Weights of a small self-supervised image encoder: activation geglu.
Rows from block 8, named by matrix and row number. Rows with one number belong to one neuron. Each number is 50 + 10 x the weight over its row's rms, rounded and kept within 0 to 99. All counts start at 0. After the name is the row's rms in percent of the matrix's.
# gate: MLP gate (model.blocks.8.mlp.gate.weight, 1024x256), inputs 156-207
# fc1: MLP up (model.blocks.8.mlp.fc1.weight, 1024x256), inputs 156-207
# fc2: MLP down (model.blocks.8.mlp.fc2.weight, 256x1024, transposed), outputs 156-207
gate.743 118:47 44 62 52 37 44 46 56 48 45 52 44 41 45 56 44 54 55 59 45 44 45 50 57 37 42 53 42 50 28 48 43 47 46 53 56 31 44 47 57 52 46 64 47 51 56 60 47 55 59 39 53
gate.744 023:28 53 64 40 41 52 53 34 40 58 50 86 47 53 40 46 47 46 56 47 43 58 50 53 59 41 77 53 68 41 65 34 49 55 52 60 42 53 62 43 49 57 59 55 41 49 57 60 60 66 45 62
gate.745 046:48 49 43 48 56 53 47 48 49 44 46 48 39 54 52 30 43 53 40 63 49 46 52 45 47 33 63 53 45 61 40 62 51 52 59 51 70 50 59 43 53 56 59 63 22 62 52 47 69 43 44 41
gate.746 150:50 56 59 60 58 43 41 45 63 72 54 37 42 62 53 41 45 53 59 64 43 56 69 33 42 35 42 48 53 53 56 52 58 72 48 48 47 59 49 57 50 39 59 59 48 49 55 51 44 46 38 46
gate.747 035:41 43 57 52 66 44 46 55 54 46 43 11 47 37 36 30 51 48 54 66 40 49 49 52 38 49 63 49 50 49 55 53 39 42 53 74 53 62 26 57 56 34 42 46 48 38 59 51 41 54 44 53
gate.748 154:51 41 55 56 51 55 50 59 51 48 40 44 68 35 60 58 74 60 52 45 47 39 50 41 63 55 31 60 54 43 37 47 32 46 54 58 26 47 43 54 55 58 64 46 46 45 43 49 48 56 36 57
gate.749 094:42 46 59 53 57 33 61 47 54 57 46 38 49 48 25 57 55 61 39 57 56 63 54 51 56 55 60 65 40 45 53 60 59 40 38 48 32 58 55 64 63 50 25 36 39 46 59 58 50 54 11 56
gate.750 126:57 41 60 44 59 42 34 54 37 63 46 53 56 46 40 36 67 52 53 48 32 38 47 54 53 49 47 59 48 59 54 47 54 45 65 40 55 41 36 57 67 50 40 41 55 69 59 51 45 49 62 42
gate.751 180:34 47 65 57 52 60 49 62 44 32 45 41 58 65 55 52 33 46 58 62 59 47 46 51 59 47 41 47 56 53 67 46 38 64 58 72 54 65 32 61 41 46 62 43 43 41 36 46 37 53 31 53
gate.752 024:46 37 38 55 45 47 52 65 53 48 48 44 67 46 54 33 36 47 44 65 45 42 60 49 60 46 39 37 37 46 55 34 60 48 57 52 47 59 66 43 53 44 41 39 65 34 41 52 61 51 45 28
gate.753 113:41 49 45 63 39 41 56 47 44 50 55 49 63 53 48 59 28 43 62 66 58 52 55 50 55 52 50 39 73 47 40 35 56 42 44 34 40 44 66 54 58 51 50 58 46 53 54 42 57 46 45 39
gate.754 020:49 61 40 48 49 63 56 52 45 58 55 43 53 40 46 38 28 50 49 59 45 48 56 52 54 31 51 67 37 51 51 63 42 61 45 50 37 49 50 49 45 37 47 67 40 49 48 46 61 60 44 68
gate.755 023:57 60 36 52 58 49 43 51 64 49 61 51 13 54 44 45 58 46 55 56 62 51 50 37 58 52 61 36 69 60 51 49 48 50 23 47 47 59 50 57 54 44 48 66 49 47 54 44 54 51 58 58
gate.756 050:55 56 66 62 58 59 57 42 62 59 58 39 46 45 46 61 51 43 54 41 37 52 56 46 52 54 64 46 47 58 57 55 39 63 58 50 53 59 49 50 55 48 55 32 51 39 30 48 46 36 47 66
gate.757 025:44 66 24 63 41 50 66 50 52 45 55 49 52 69 29 51 60 61 51 47 26 47 44 38 60 34 58 42 61 74 46 42 69 40 36 51 48 51 83 60 48 78 54 65 43 54 40 45 49 32 56 53
gate.758 081:48 27 23 39 53 47 69 32 40 39 27 73 30 39 67 47 45 56 58 33 45 54 65 32 52 40 50 55 58 48 60 59 51 50 49 53 65 44 50 59 35 35 60 55 38 50 51 65 63 69 56 56
gate.759 016:50 51 57 60 62 41 58 42 47 45 48 50 65 56 53 52 68 41 65 53 55 45 57 72 50 46 63 33 50 66 41 58 42 44 46 54 30 68 44 53 42 55 53 51 51 52 50 62 41 54 42 55
gate.760 154:53 54 46 49 42 43 40 57 54 50 34 35 46 38 37 41 57 55 47 53 55 63 51 54 70 38 50 50 52 35 54 70 31 50 48 41 51 46 51 82 39 46 53 58 62 49 51 64 55 56 58 67
gate.761 164:37 35 46 62 44 49 45 68 55 55 40 34 41 50 43 32 52 51 56 45 54 44 47 38 55 43 57 54 51 46 60 48 51 65 51 48 40 77 43 48 40 48 61 50 53 42 63 58 59 52 58 67
gate.762 017:35 49 74 49 57 52 49 41 50 55 36 52 32 50 56 59 42 67 49 41 31 52 43 56 29 49 59 32 70 56 65 55 58 62 36 45 45 68 51 39 50 44 50 50 44 62 31 54 56 54 30 54
gate.763 135:52 50 41 49 46 44 43 65 37 48 79 43 41 51 36 44 51 40 39 47 42 66 69 47 56 42 43 59 34 65 58 39 66 48 55 54 59 41 64 46 59 43 46 50 56 60 74 53 47 40 51 58
gate.764 035:53 59 49 54 48 35 53 16 42 53 65 50 43 55 59 38 36 49 53 60 58 49 47 45 45 37 45 56 46 46 63 51 63 47 38 46 64 42 41 54 37 58 51 36 71 54 41 41 52 54 56 47
gate.765 041:45 62 50 42 47 52 46 55 51 58 47 50 53 47 48 58 44 46 28 45 44 49 53 46 50 54 38 35 46 49 61 79 53 61 50 49 73 55 46 69 42 63 41 48 62 42 41 38 55 24 47 41
gate.766 050:52 53 52 54 55 55 64 33 50 35 42 41 58 48 45 51 67 53 41 59 43 38 53 51 36 57 48 36 60 46 48 52 59 38 42 62 54 66 58 49 25 46 59 49 53 57 48 67 61 42 43 29
gate.767 104:42 43 47 67 20 47 47 64 57 39 46 46 49 39 55 63 48 43 42 56 44 49 71 61 50 45 57 40 57 39 56 49 33 58 60 51 40 47 55 37 40 59 46 44 62 33 36 50 50 43 42 49
gate.768 023:56 54 55 49 58 56 48 48 45 38 54 58 47 49 77 50 48 39 48 63 43 62 44 49 48 49 44 42 41 49 20 56 71 61 62 49 66 50 58 52 34 50 44 46 52 44 43 51 37 37 47 70
gate.769 114:21 52 38 55 50 50 67 44 50 43 53 58 41 54 51 38 50 54 49 35 50 45 50 38 53 61 37 43 37 58 48 49 52 59 37 66 61 44 47 57 55 42 36 24 61 55 44 50 51 38 54 54
gate.770 146:38 50 40 54 49 33 48 44 42 56 52 38 49 51 47 44 61 51 48 49 38 52 50 56 40 60 52 42 46 35 46 48 58 51 62 55 55 43 44 49 63 49 56 56 52 56 49 48 36 51 39 35
gate.771 034:46 54 39 61 59 43 51 29 52 36 44 45 48 59 74 57 60 45 55 58 70 52 48 40 56 47 68 36 49 44 63 57 59 42 51 53 44 46 57 56 45 42 49 54 49 42 54 36 41 54 40 57
gate.772 077:56 52 55 52 52 37 61 35 58 48 36 54 41 40 46 61 26 51 35 50 65 53 40 44 55 66 54 52 55 31 55 34 54 63 66 59 52 50 31 59 36 46 43 42 68 59 54 44 68 44 63 39
gate.773 029:45 57 40 57 45 54 65 49 36 47 41 52 67 49 46 69 52 48 50 46 44 44 62 58 49 51 48 64 50 49 50 59 41 42 56 33 38 44 50 40 44 56 24 59 52 45 45 34 45 57 37 29
gate.774 034:57 44 40 46 56 55 50 57 57 48 49 48 30 50 56 49 47 45 58 35 43 58 59 38 59 49 35 39 62 61 53 66 48 61 50 58 69 43 47 52 50 30 53 63 36 49 59 24 48 52 48 45
gate.775 042:57 53 54 60 44 53 54 31 41 49 42 38 53 56 38 47 40 47 49 69 41 39 64 60 44 49 44 34 31 53 43 55 42 62 58 61 43 55 62 70 68 60 52 37 56 49 51 64 39 46 39 50
gate.776 017:41 51 53 35 38 53 57 76 50 48 55 51 64 48 69 60 50 48 46 51 54 57 62 64 45 38 51 34 47 50 50 44 38 51 42 36 49 68 48 72 50 48 74 53 50 56 54 40 54 47 37 66
gate.777 018:44 49 50 52 52 59 38 44 56 45 50 46 82 46 44 46 47 57 41 51 52 48 55 56 49 42 51 53 50 47 49 62 41 39 46 51 52 53 40 41 57 59 48 51 53 54 43 37 39 55 55 42
gate.778 119:50 34 53 54 54 52 47 47 77 60 58 46 46 47 59 47 32 46 50 42 47 59 56 40 37 53 58 47 52 56 47 33 44 67 45 45 42 44 70 50 47 43 40 59 48 57 52 45 43 56 43 48
gate.779 143:70 59 37 42 54 51 50 46 64 37 62 63 39 51 57 55 40 52 52 32 58 44 61 52 48 60 46 66 40 55 53 69 57 61 58 34 31 36 36 54 36 52 39 51 40 54 44 35 34 52 41 49
gate.780 163:32 49 30 63 49 35 47 53 61 65 52 47 34 41 40 32 52 58 42 46 45 57 37 55 52 76 54 77 46 52 59 74 41 30 33 55 35 35 48 49 44 41 45 38 31 40 45 53 65 55 51 41
gate.781 033:42 47 49 67 58 52 45 51 57 52 28 47 49 37 60 30 48 44 58 47 50 48 36 47 57 74 50 65 45 46 50 49 50 52 38 50 46 47 43 50 53 52 49 39 22 46 44 52 39 44 52 61
gate.782 031:62 44 41 48 35 42 38 41 51 41 47 56 58 35 40 43 52 39 49 50 53 46 69 49 47 44 55 46 61 60 56 67 51 28 56 56 48 64 38 48 70 38 56 50 59 53 67 47 57 48 55 57
gate.783 080:55 53 55 56 49 52 52 41 38 54 58 37 42 42 36 46 47 43 60 56 62 44 42 60 65 63 36 77 35 29 53 39 65 74 39 48 58 45 53 44 68 60 49 50 56 54 40 46 41 51 47 56
gate.784 161:69 55 43 45 54 46 58 50 49 28 47 50 60 50 37 50 62 33 48 47 53 53 40 52 43 54 41 55 47 55 60 46 49 42 57 58 50 71 47 51 42 50 51 55 53 62 44 51 46 58 33 55
fc1.743 120:68 58 63 57 35 40 46 56 78 47 42 39 55 54 45 34 51 55 60 51 41 49 48 60 42 45 61 52 48 35 39 44 45 49 52 50 45 62 40 60 43 48 57 52 63 69 57 43 46 58 34 61
fc1.744 026:45 57 47 53 43 53 45 49 69 24 44 58 51 51 47 64 52 37 47 52 49 55 67 56 44 62 52 45 23 51 49 26 56 71 48 56 50 57 47 51 34 55 47 53 28 56 50 52 63 50 65 63
fc1.745 038:51 45 57 55 54 46 47 54 52 43 61 48 49 38 56 53 46 49 84 29 54 46 74 57 48 57 41 47 54 52 59 30 45 42 52 54 30 67 37 55 47 37 38 51 78 42 48 49 40 60 39 51
fc1.746 132:42 48 50 49 55 42 54 59 55 53 43 53 58 52 58 56 52 50 63 54 45 48 66 42 43 43 43 42 46 42 47 48 55 57 65 37 36 57 69 67 49 51 59 54 40 62 63 45 48 47 46 42
fc1.747 036:41 57 52 53 40 51 54 38 38 48 50 40 65 49 43 31 47 40 47 39 43 49 56 46 44 37 56 45 52 44 36 50 36 42 64 74 58 58 36 62 41 58 54 52 43 52 58 50 39 62 47 65
fc1.748 162:47 58 60 34 48 50 60 55 58 37 61 51 46 44 49 49 44 35 45 57 47 51 58 41 42 45 49 52 71 44 68 48 64 54 54 24 63 53 44 50 53 52 61 43 64 32 50 54 52 56 59 46
fc1.749 097:57 41 51 52 60 53 56 56 46 41 56 54 44 32 60 52 52 49 68 57 50 52 52 44 47 48 50 44 50 51 48 61 31 52 47 68 73 46 50 46 22 48 55 65 65 70 33 37 57 50 79 66
fc1.750 117:52 57 49 54 50 40 63 39 63 52 43 49 63 62 59 68 47 50 46 44 66 49 54 59 56 43 52 52 54 68 49 28 70 61 53 50 48 64 29 38 39 38 55 46 49 41 25 49 55 56 39 42
fc1.751 179:38 50 66 45 45 42 29 62 57 48 44 58 50 63 48 42 45 50 65 50 58 44 47 47 62 62 39 46 58 45 59 48 51 40 43 65 51 66 44 46 35 54 66 32 43 27 30 35 57 48 48 53
fc1.752 024:41 59 55 38 70 56 52 42 66 45 50 54 41 44 35 39 50 43 56 60 50 38 34 71 50 51 57 55 49 48 55 48 38 67 45 65 55 49 51 33 45 58 57 57 55 68 46 59 74 80 53 49
fc1.753 112:57 54 52 41 55 54 51 55 47 48 64 42 58 23 59 47 55 49 39 59 54 58 40 36 68 55 54 54 45 49 46 47 46 40 74 52 71 50 29 51 58 23 50 44 53 56 35 46 43 50 61 54
fc1.754 025:60 39 40 46 46 53 48 59 62 57 56 49 44 47 49 47 53 40 50 58 53 66 64 43 50 50 57 36 53 41 48 46 56 32 60 55 50 34 57 47 62 50 45 64 48 55 61 65 57 56 46 33
fc1.755 022:52 35 51 53 62 47 49 49 61 63 51 50 45 48 39 57 41 43 58 80 55 47 56 49 53 53 31 48 70 59 38 31 58 51 66 45 52 52 57 39 74 44 46 70 57 29 62 46 61 51 61 54
fc1.756 040:52 43 44 42 39 30 39 69 47 37 62 54 49 48 47 37 47 44 62 54 49 54 49 40 49 46 54 65 55 48 58 56 60 55 47 52 41 42 40 42 42 45 38 73 48 47 68 51 55 68 61 50
fc1.757 026:70 75 48 53 61 42 35 45 52 40 36 61 40 52 51 33 41 43 47 57 59 57 46 51 49 57 51 49 46 50 46 37 44 47 77 56 34 42 30 44 49 52 52 37 69 47 49 45 55 62 49 47
fc1.758 087:53 75 60 71 40 52 50 69 52 49 54 44 53 59 41 57 59 45 47 60 53 46 43 63 53 38 44 50 47 67 46 41 49 53 53 45 35 51 64 54 70 57 55 47 73 65 45 36 50 42 52 48
fc1.759 024:47 42 33 40 51 48 55 53 52 50 44 44 50 51 54 46 59 62 35 52 53 48 75 34 51 51 60 48 42 54 54 55 53 54 47 50 47 57 54 40 61 32 44 48 44 51 47 50 56 49 60 43
fc1.760 155:68 42 36 47 69 88 57 54 44 66 66 62 59 43 69 71 60 50 68 65 50 48 51 28 36 50 38 48 40 53 45 33 68 23 58 46 47 50 51 54 46 48 30 54 38 47 41 47 51 38 48 51
fc1.761 170:51 49 41 62 43 53 49 61 51 31 44 45 51 49 45 52 49 44 50 52 61 38 58 66 61 57 53 60 40 54 54 62 54 32 60 62 56 56 70 43 51 44 63 53 55 54 52 58 33 49 47 54
fc1.762 022:62 64 68 47 44 46 66 66 27 44 46 46 41 44 33 40 52 52 43 30 51 38 47 53 48 51 43 48 66 43 46 55 34 46 53 39 48 43 44 59 33 47 50 51 33 66 67 46 54 46 66 61
fc1.763 136:48 40 47 46 38 54 45 42 50 56 29 45 58 44 54 56 57 51 47 75 50 54 45 44 58 58 56 41 66 42 55 60 48 58 43 40 65 56 45 40 50 45 46 65 36 53 59 35 50 43 67 56
fc1.764 031:47 63 57 21 32 38 55 44 43 51 44 39 48 50 43 49 55 49 41 66 63 45 52 43 36 49 66 44 41 47 62 45 62 40 49 50 56 51 67 48 48 24 46 51 65 41 43 50 56 48 49 57
fc1.765 044:39 56 49 25 40 48 52 41 51 58 50 38 29 45 57 43 54 47 40 43 54 49 45 53 55 58 54 49 59 58 33 57 44 46 35 49 51 50 65 53 35 52 41 49 52 42 74 30 76 43 47 48
fc1.766 053:57 47 48 34 51 33 56 33 52 50 57 55 54 35 54 74 58 37 53 56 53 56 53 44 55 49 53 57 45 42 33 57 47 50 42 40 38 52 49 55 51 54 50 48 51 47 44 51 49 39 39 31
fc1.767 106:56 42 56 52 46 45 48 56 50 37 29 45 51 44 53 58 48 32 45 55 46 66 50 54 61 49 44 43 52 39 56 60 36 54 53 41 56 54 55 55 38 59 40 32 46 23 46 55 56 49 49 38
fc1.768 020:38 35 42 49 56 55 59 56 41 43 64 37 58 52 44 28 69 33 51 53 46 51 38 54 57 48 36 35 64 58 40 66 50 65 47 45 48 48 56 56 34 43 49 38 34 26 55 45 47 58 47 53
fc1.769 120:38 54 47 47 47 56 73 71 62 53 51 69 44 49 57 34 63 45 40 53 28 55 46 44 49 34 43 47 62 67 56 50 53 44 44 59 51 32 60 44 53 47 58 54 52 62 57 51 56 42 55 58
fc1.770 151:57 40 49 60 57 59 56 55 54 51 58 46 47 52 52 63 49 62 54 36 58 49 54 48 46 31 36 45 57 38 59 60 44 57 43 39 52 52 54 57 42 55 56 52 50 55 44 58 34 58 37 46
fc1.771 033:59 48 47 45 54 49 33 56 47 52 56 51 64 49 45 59 29 62 48 43 52 37 53 70 36 54 44 50 59 71 48 43 32 51 67 47 80 45 42 68 50 54 69 24 48 42 43 74 64 30 53 51
fc1.772 084:61 41 47 49 45 55 38 59 31 56 61 44 55 51 56 65 65 43 73 39 50 56 67 52 59 36 48 54 55 66 51 58 44 27 33 45 42 43 74 50 53 51 58 42 23 39 59 60 31 59 29 50
fc1.773 027:55 50 69 48 45 47 23 47 47 46 69 37 35 57 39 38 28 46 49 53 62 42 47 49 59 57 39 59 58 51 62 48 45 41 45 77 51 54 60 55 76 57 67 60 42 56 52 59 45 56 67 42
fc1.774 034:79 51 51 40 54 33 35 49 52 63 50 48 48 53 37 53 32 57 62 38 54 48 65 76 41 59 50 50 51 48 53 54 56 50 44 52 58 43 59 62 32 59 52 43 41 46 44 52 42 51 43 48
fc1.775 046:48 48 58 47 37 41 62 75 53 36 39 56 40 46 57 48 48 66 63 43 51 61 53 40 37 53 52 61 60 56 50 49 53 44 49 39 46 52 44 36 47 51 36 57 47 46 36 51 68 50 50 56
fc1.776 023:62 42 51 59 57 37 22 60 56 59 73 50 54 45 55 52 47 51 70 51 53 48 39 52 46 40 62 52 45 34 57 49 48 38 34 45 49 67 54 50 48 53 51 47 61 57 57 53 53 52 52 41
fc1.777 021:44 36 54 53 58 66 43 35 51 58 40 49 52 46 62 56 61 53 54 49 43 47 57 58 39 56 50 31 50 66 48 61 54 40 54 47 61 51 50 50 40 43 38 52 43 56 58 73 49 53 40 36
fc1.778 109:38 68 46 43 47 46 58 49 35 41 51 57 62 49 35 69 52 56 48 47 61 39 43 56 56 52 60 56 50 48 47 53 55 49 54 59 50 60 34 49 63 55 63 45 32 44 42 56 56 45 47 38
fc1.779 160:45 48 45 30 35 50 45 40 34 44 50 52 51 49 44 59 60 41 42 55 62 57 46 69 49 40 42 54 41 53 32 60 51 56 44 46 46 47 50 43 62 52 51 51 61 52 39 53 44 50 60 49
fc1.780 170:51 71 47 38 62 34 72 64 52 55 49 77 63 48 50 55 47 56 72 55 45 50 35 53 60 57 60 52 66 49 59 42 53 42 59 53 46 53 38 55 65 51 58 44 53 45 54 56 73 36 32 55
fc1.781 030:53 61 40 64 76 30 50 62 73 50 72 30 37 59 53 34 59 57 43 59 45 46 29 54 50 47 52 46 62 50 57 44 52 50 48 57 32 41 60 53 57 59 67 56 45 51 40 55 49 38 70 40
fc1.782 038:44 53 50 63 52 34 60 73 58 65 47 50 46 36 54 59 34 68 64 39 54 48 51 50 57 58 57 57 56 55 62 44 46 61 41 42 42 47 70 56 43 48 47 47 18 50 45 44 81 53 46 55
fc1.783 087:48 67 43 49 66 61 34 56 55 42 54 46 46 49 55 49 52 45 61 57 93 53 30 49 65 52 47 70 66 48 63 34 69 57 41 48 62 40 52 52 53 57 54 76 61 42 33 41 46 42 59 48
fc1.784 181:54 46 48 37 54 58 54 35 44 46 52 34 60 52 60 54 19 41 57 30 43 47 46 58 51 45 60 50 61 46 48 44 63 47 36 38 45 42 41 50 52 47 48 62 48 38 54 50 61 37 56 68
fc2.743 131:63 36 62 67 55 58 48 56 37 46 48 51 55 55 62 33 36 43 54 40 66 50 43 57 80 56 56 41 43 59 51 61 47 65 48 39 60 41 54 50 62 44 60 74 49 53 62 38 46 34 48 57
fc2.744 025:49 47 37 50 68 52 53 66 78 21 47 50 46 32 58 54 46 26 34 50 75 44 53 59 45 54 50 40 43 59 46 55 52 60 54 35 57 65 45 51 32 42 51 47 65 40 57 48 28 27 61 50
fc2.745 047:59 52 53 63 67 47 58 45 27 54 54 46 54 50 65 32 44 48 48 50 53 44 51 45 44 53 55 48 49 68 45 36 40 51 45 70 68 55 34 51 54 49 57 52 51 53 36 42 51 53 39 37
fc2.746 130:61 52 46 40 51 66 42 43 43 44 54 54 45 37 45 48 45 54 48 52 41 50 44 64 54 44 46 54 61 32 48 50 56 42 44 40 48 45 41 41 43 53 49 45 63 46 48 46 65 47 52 45
fc2.747 039:56 34 53 41 43 48 39 45 67 48 60 77 37 64 62 65 50 54 45 48 53 47 54 58 50 49 59 55 49 55 60 53 53 54 37 47 46 48 37 52 53 67 57 46 57 57 56 48 54 50 62 50
fc2.748 151:53 54 49 48 65 07 37 60 37 34 39 57 71 67 53 60 44 36 49 50 38 48 31 52 42 49 48 54 46 49 44 56 58 42 54 54 38 37 67 54 35 62 45 58 53 53 49 44 38 54 36 64
fc2.749 093:34 52 46 49 52 53 61 51 53 62 49 54 50 51 32 59 29 59 53 47 51 64 52 44 52 50 43 62 27 35 38 53 47 50 45 54 53 50 52 57 58 65 48 29 68 53 42 60 38 52 39 53
fc2.750 137:60 58 55 60 35 65 41 39 54 46 50 52 55 51 43 70 51 31 56 48 28 51 45 49 59 51 46 32 64 50 60 54 44 47 57 71 43 44 39 46 35 46 46 63 36 57 46 59 56 69 55 49
fc2.751 161:44 53 65 51 58 60 72 61 53 48 69 40 55 63 57 43 59 52 38 54 47 44 49 50 52 28 47 62 40 34 48 51 44 41 59 40 52 43 40 35 52 62 42 44 53 54 51 45 49 47 67 52
fc2.752 025:60 62 53 41 60 45 53 62 54 56 51 40 60 42 29 63 43 43 55 51 55 36 31 43 46 48 47 47 52 37 59 27 51 55 56 46 53 45 46 53 42 51 47 33 48 63 37 46 57 40 46 53
fc2.753 108:64 57 51 54 65 38 51 47 78 40 45 48 58 50 63 62 52 28 36 29 63 45 46 50 51 48 51 66 53 48 45 59 37 63 46 45 48 25 39 35 42 43 64 75 46 47 47 43 59 34 36 51
fc2.754 024:66 59 38 58 30 45 40 63 51 41 61 47 55 61 63 44 45 60 55 56 51 49 51 57 47 49 62 46 53 59 43 40 60 37 68 56 42 42 49 53 51 47 44 85 44 49 45 59 53 45 42 43
fc2.755 023:49 49 49 33 61 38 59 48 75 52 59 52 33 59 49 59 50 44 41 80 71 34 54 43 62 56 50 50 66 61 35 39 39 44 52 51 49 58 44 50 68 68 46 72 57 43 74 43 46 50 54 56
fc2.756 056:44 57 58 43 56 71 39 54 65 53 46 47 53 57 43 59 51 55 73 44 49 47 50 34 61 67 50 43 47 43 52 52 42 59 56 31 56 52 44 32 63 37 44 68 57 56 43 58 51 54 42 66
fc2.757 029:54 68 37 54 57 41 65 45 42 53 59 48 58 56 42 57 54 51 63 46 48 43 40 45 49 47 58 50 44 60 42 33 49 36 37 67 53 51 47 43 44 63 50 55 57 54 51 47 49 47 57 50
fc2.758 097:44 39 47 42 43 45 50 39 58 68 55 52 50 42 39 43 44 43 48 38 51 51 66 41 50 48 57 44 54 61 58 63 54 49 45 58 37 54 39 45 37 35 43 63 42 50 52 56 66 61 42 42
fc2.759 020:52 52 54 40 64 60 50 50 64 52 55 44 47 51 53 40 62 55 44 55 58 39 76 48 51 53 53 39 52 52 47 58 56 50 29 41 39 60 51 54 53 43 46 49 49 46 46 48 66 43 66 46
fc2.760 163:56 49 60 50 47 51 49 52 76 58 35 48 61 39 50 51 47 55 52 45 34 52 47 43 30 60 42 37 42 74 68 42 34 54 53 43 39 55 29 58 67 62 54 47 63 37 42 41 62 13 56 64
fc2.761 149:60 71 41 37 41 38 47 51 52 27 53 61 42 58 59 50 43 32 46 40 66 48 41 50 71 40 69 46 60 67 48 60 52 47 42 36 49 50 48 51 41 54 49 38 43 47 50 36 46 64 49 37
fc2.762 022:49 50 60 27 44 55 45 66 27 41 29 45 55 38 43 43 50 48 44 45 50 43 43 40 52 71 29 45 69 38 50 51 35 61 52 32 44 39 52 50 50 48 58 47 53 56 54 42 55 41 60 49
fc2.763 133:50 64 44 45 34 49 42 52 54 46 68 46 46 56 52 47 51 38 52 43 44 40 41 55 51 52 44 58 59 54 50 39 64 55 46 57 46 41 53 52 40 62 55 38 51 46 29 46 44 38 52 43
fc2.764 037:73 56 70 64 36 56 36 57 65 44 36 39 45 36 46 69 54 46 49 56 50 47 60 49 52 49 50 39 55 47 63 58 55 50 38 57 55 54 53 52 53 29 59 65 38 43 40 79 37 41 43 64
fc2.765 043:42 18 31 44 50 56 32 50 54 54 46 51 35 36 33 65 73 66 78 71 46 54 35 61 42 48 61 56 36 76 72 52 61 64 34 38 43 50 58 42 51 44 48 50 50 64 58 46 51 51 57 63
fc2.766 056:61 56 63 53 50 48 37 33 71 30 41 46 53 54 59 52 60 34 56 63 40 53 49 40 35 72 39 34 55 53 57 55 61 45 52 34 59 50 61 49 51 40 44 48 60 54 78 67 57 57 47 67
fc2.767 112:51 46 56 46 54 42 52 56 47 35 68 56 46 49 39 50 60 59 52 45 35 58 59 39 45 47 37 51 34 58 50 42 77 32 67 64 48 26 41 55 45 47 47 37 61 51 62 46 54 72 59 44
fc2.768 023:54 40 48 58 51 46 43 49 51 49 51 40 57 55 28 46 60 38 56 46 49 39 51 56 49 37 48 52 76 62 61 54 47 66 45 44 30 43 54 58 57 54 52 53 42 37 52 49 61 53 58 47
fc2.769 133:60 43 44 51 41 46 36 51 48 58 57 46 46 58 36 46 61 48 42 41 60 34 49 66 43 54 43 54 72 45 54 40 50 41 49 42 54 63 46 46 62 46 39 62 30 59 59 49 48 53 43 56
fc2.770 135:47 58 51 38 44 57 58 43 61 63 60 47 58 57 65 41 59 57 56 42 46 79 54 47 58 58 47 45 54 37 50 58 59 37 38 44 55 33 41 58 71 42 45 45 36 67 42 52 44 51 62 48
fc2.771 037:53 60 37 67 48 45 63 20 44 39 50 55 51 40 63 57 54 26 47 51 62 53 54 37 57 52 61 56 49 50 40 49 53 42 77 53 61 43 61 59 55 30 47 61 53 30 50 50 29 54 35 47
fc2.772 092:48 48 55 65 28 49 58 62 41 45 65 41 40 52 37 52 49 63 55 48 53 39 58 63 61 37 22 54 37 54 31 58 50 44 46 41 66 47 58 57 63 50 55 43 62 34 33 70 25 33 54 62
fc2.773 030:57 45 49 32 62 44 45 45 48 52 62 60 21 49 52 99 47 50 39 46 57 37 56 61 54 54 48 53 30 42 53 44 50 34 36 49 55 40 46 34 40 52 46 58 51 58 52 43 40 56 47 48
fc2.774 039:40 54 43 58 59 34 52 51 52 67 45 26 51 42 44 44 51 45 50 37 48 45 65 47 57 63 50 55 46 62 48 51 39 49 49 35 53 54 43 49 48 59 41 40 47 44 45 53 35 62 40 53
fc2.775 049:39 50 66 44 52 70 46 65 37 42 56 57 59 51 48 74 61 53 55 51 65 43 32 45 55 57 59 55 50 35 39 30 57 45 57 45 45 64 40 59 48 39 57 73 49 43 46 38 51 50 33 58
fc2.776 020:56 54 54 55 57 47 27 73 55 56 59 38 64 58 37 48 48 50 60 66 43 55 45 52 33 41 61 47 51 51 54 46 49 38 46 49 61 64 43 39 49 47 49 48 60 55 57 40 60 56 60 32
fc2.777 018:55 40 48 51 41 51 34 41 58 47 53 57 48 54 59 68 49 44 46 58 57 65 55 61 49 57 47 35 63 55 46 51 51 43 52 43 50 69 51 56 37 61 48 46 38 43 52 57 48 42 41 39
fc2.778 130:40 52 53 51 46 37 51 47 58 71 45 57 50 48 43 41 52 47 36 37 49 44 48 40 50 52 49 55 40 57 40 48 49 64 58 48 55 38 50 41 57 50 42 53 41 58 48 39 43 37 50 45
fc2.779 138:36 65 43 56 47 57 59 55 41 47 44 52 51 67 60 48 61 66 58 48 53 52 31 48 51 47 54 56 39 48 44 43 58 27 50 49 53 27 49 67 53 52 41 61 41 64 63 49 55 47 35 54
fc2.780 148:48 42 51 46 32 67 41 53 49 54 46 45 46 46 52 55 47 51 57 39 56 55 53 73 65 38 46 56 41 58 22 57 56 51 33 48 50 46 34 46 30 58 35 66 62 43 46 49 41 65 70 39
fc2.781 027:70 43 56 56 62 55 54 45 62 36 51 66 68 52 41 58 59 65 56 53 40 52 63 62 44 43 51 38 48 26 55 75 56 53 53 58 58 50 52 62 58 34 59 53 65 47 51 57 52 48 61 36
fc2.782 039:39 57 57 69 67 51 54 46 42 48 59 40 46 58 39 51 46 48 40 46 52 28 47 60 48 53 55 43 53 50 51 53 48 65 69 54 56 41 42 56 17 65 54 51 55 41 52 51 32 50 30 41
fc2.783 099:53 50 51 36 47 60 41 37 51 44 34 34 43 75 49 51 61 53 38 53 33 51 57 64 34 65 71 39 39 59 60 51 61 53 51 39 57 42 61 60 43 47 54 63 42 46 56 60 50 61 52 34
fc2.784 149:60 37 48 49 41 42 59 36 51 46 52 58 43 52 55 45 68 48 49 56 49 46 69 50 64 51 52 50 51 63 47 64 46 52 43 32 57 65 54 53 49 49 49 49 47 53 45 37 55 53 55 47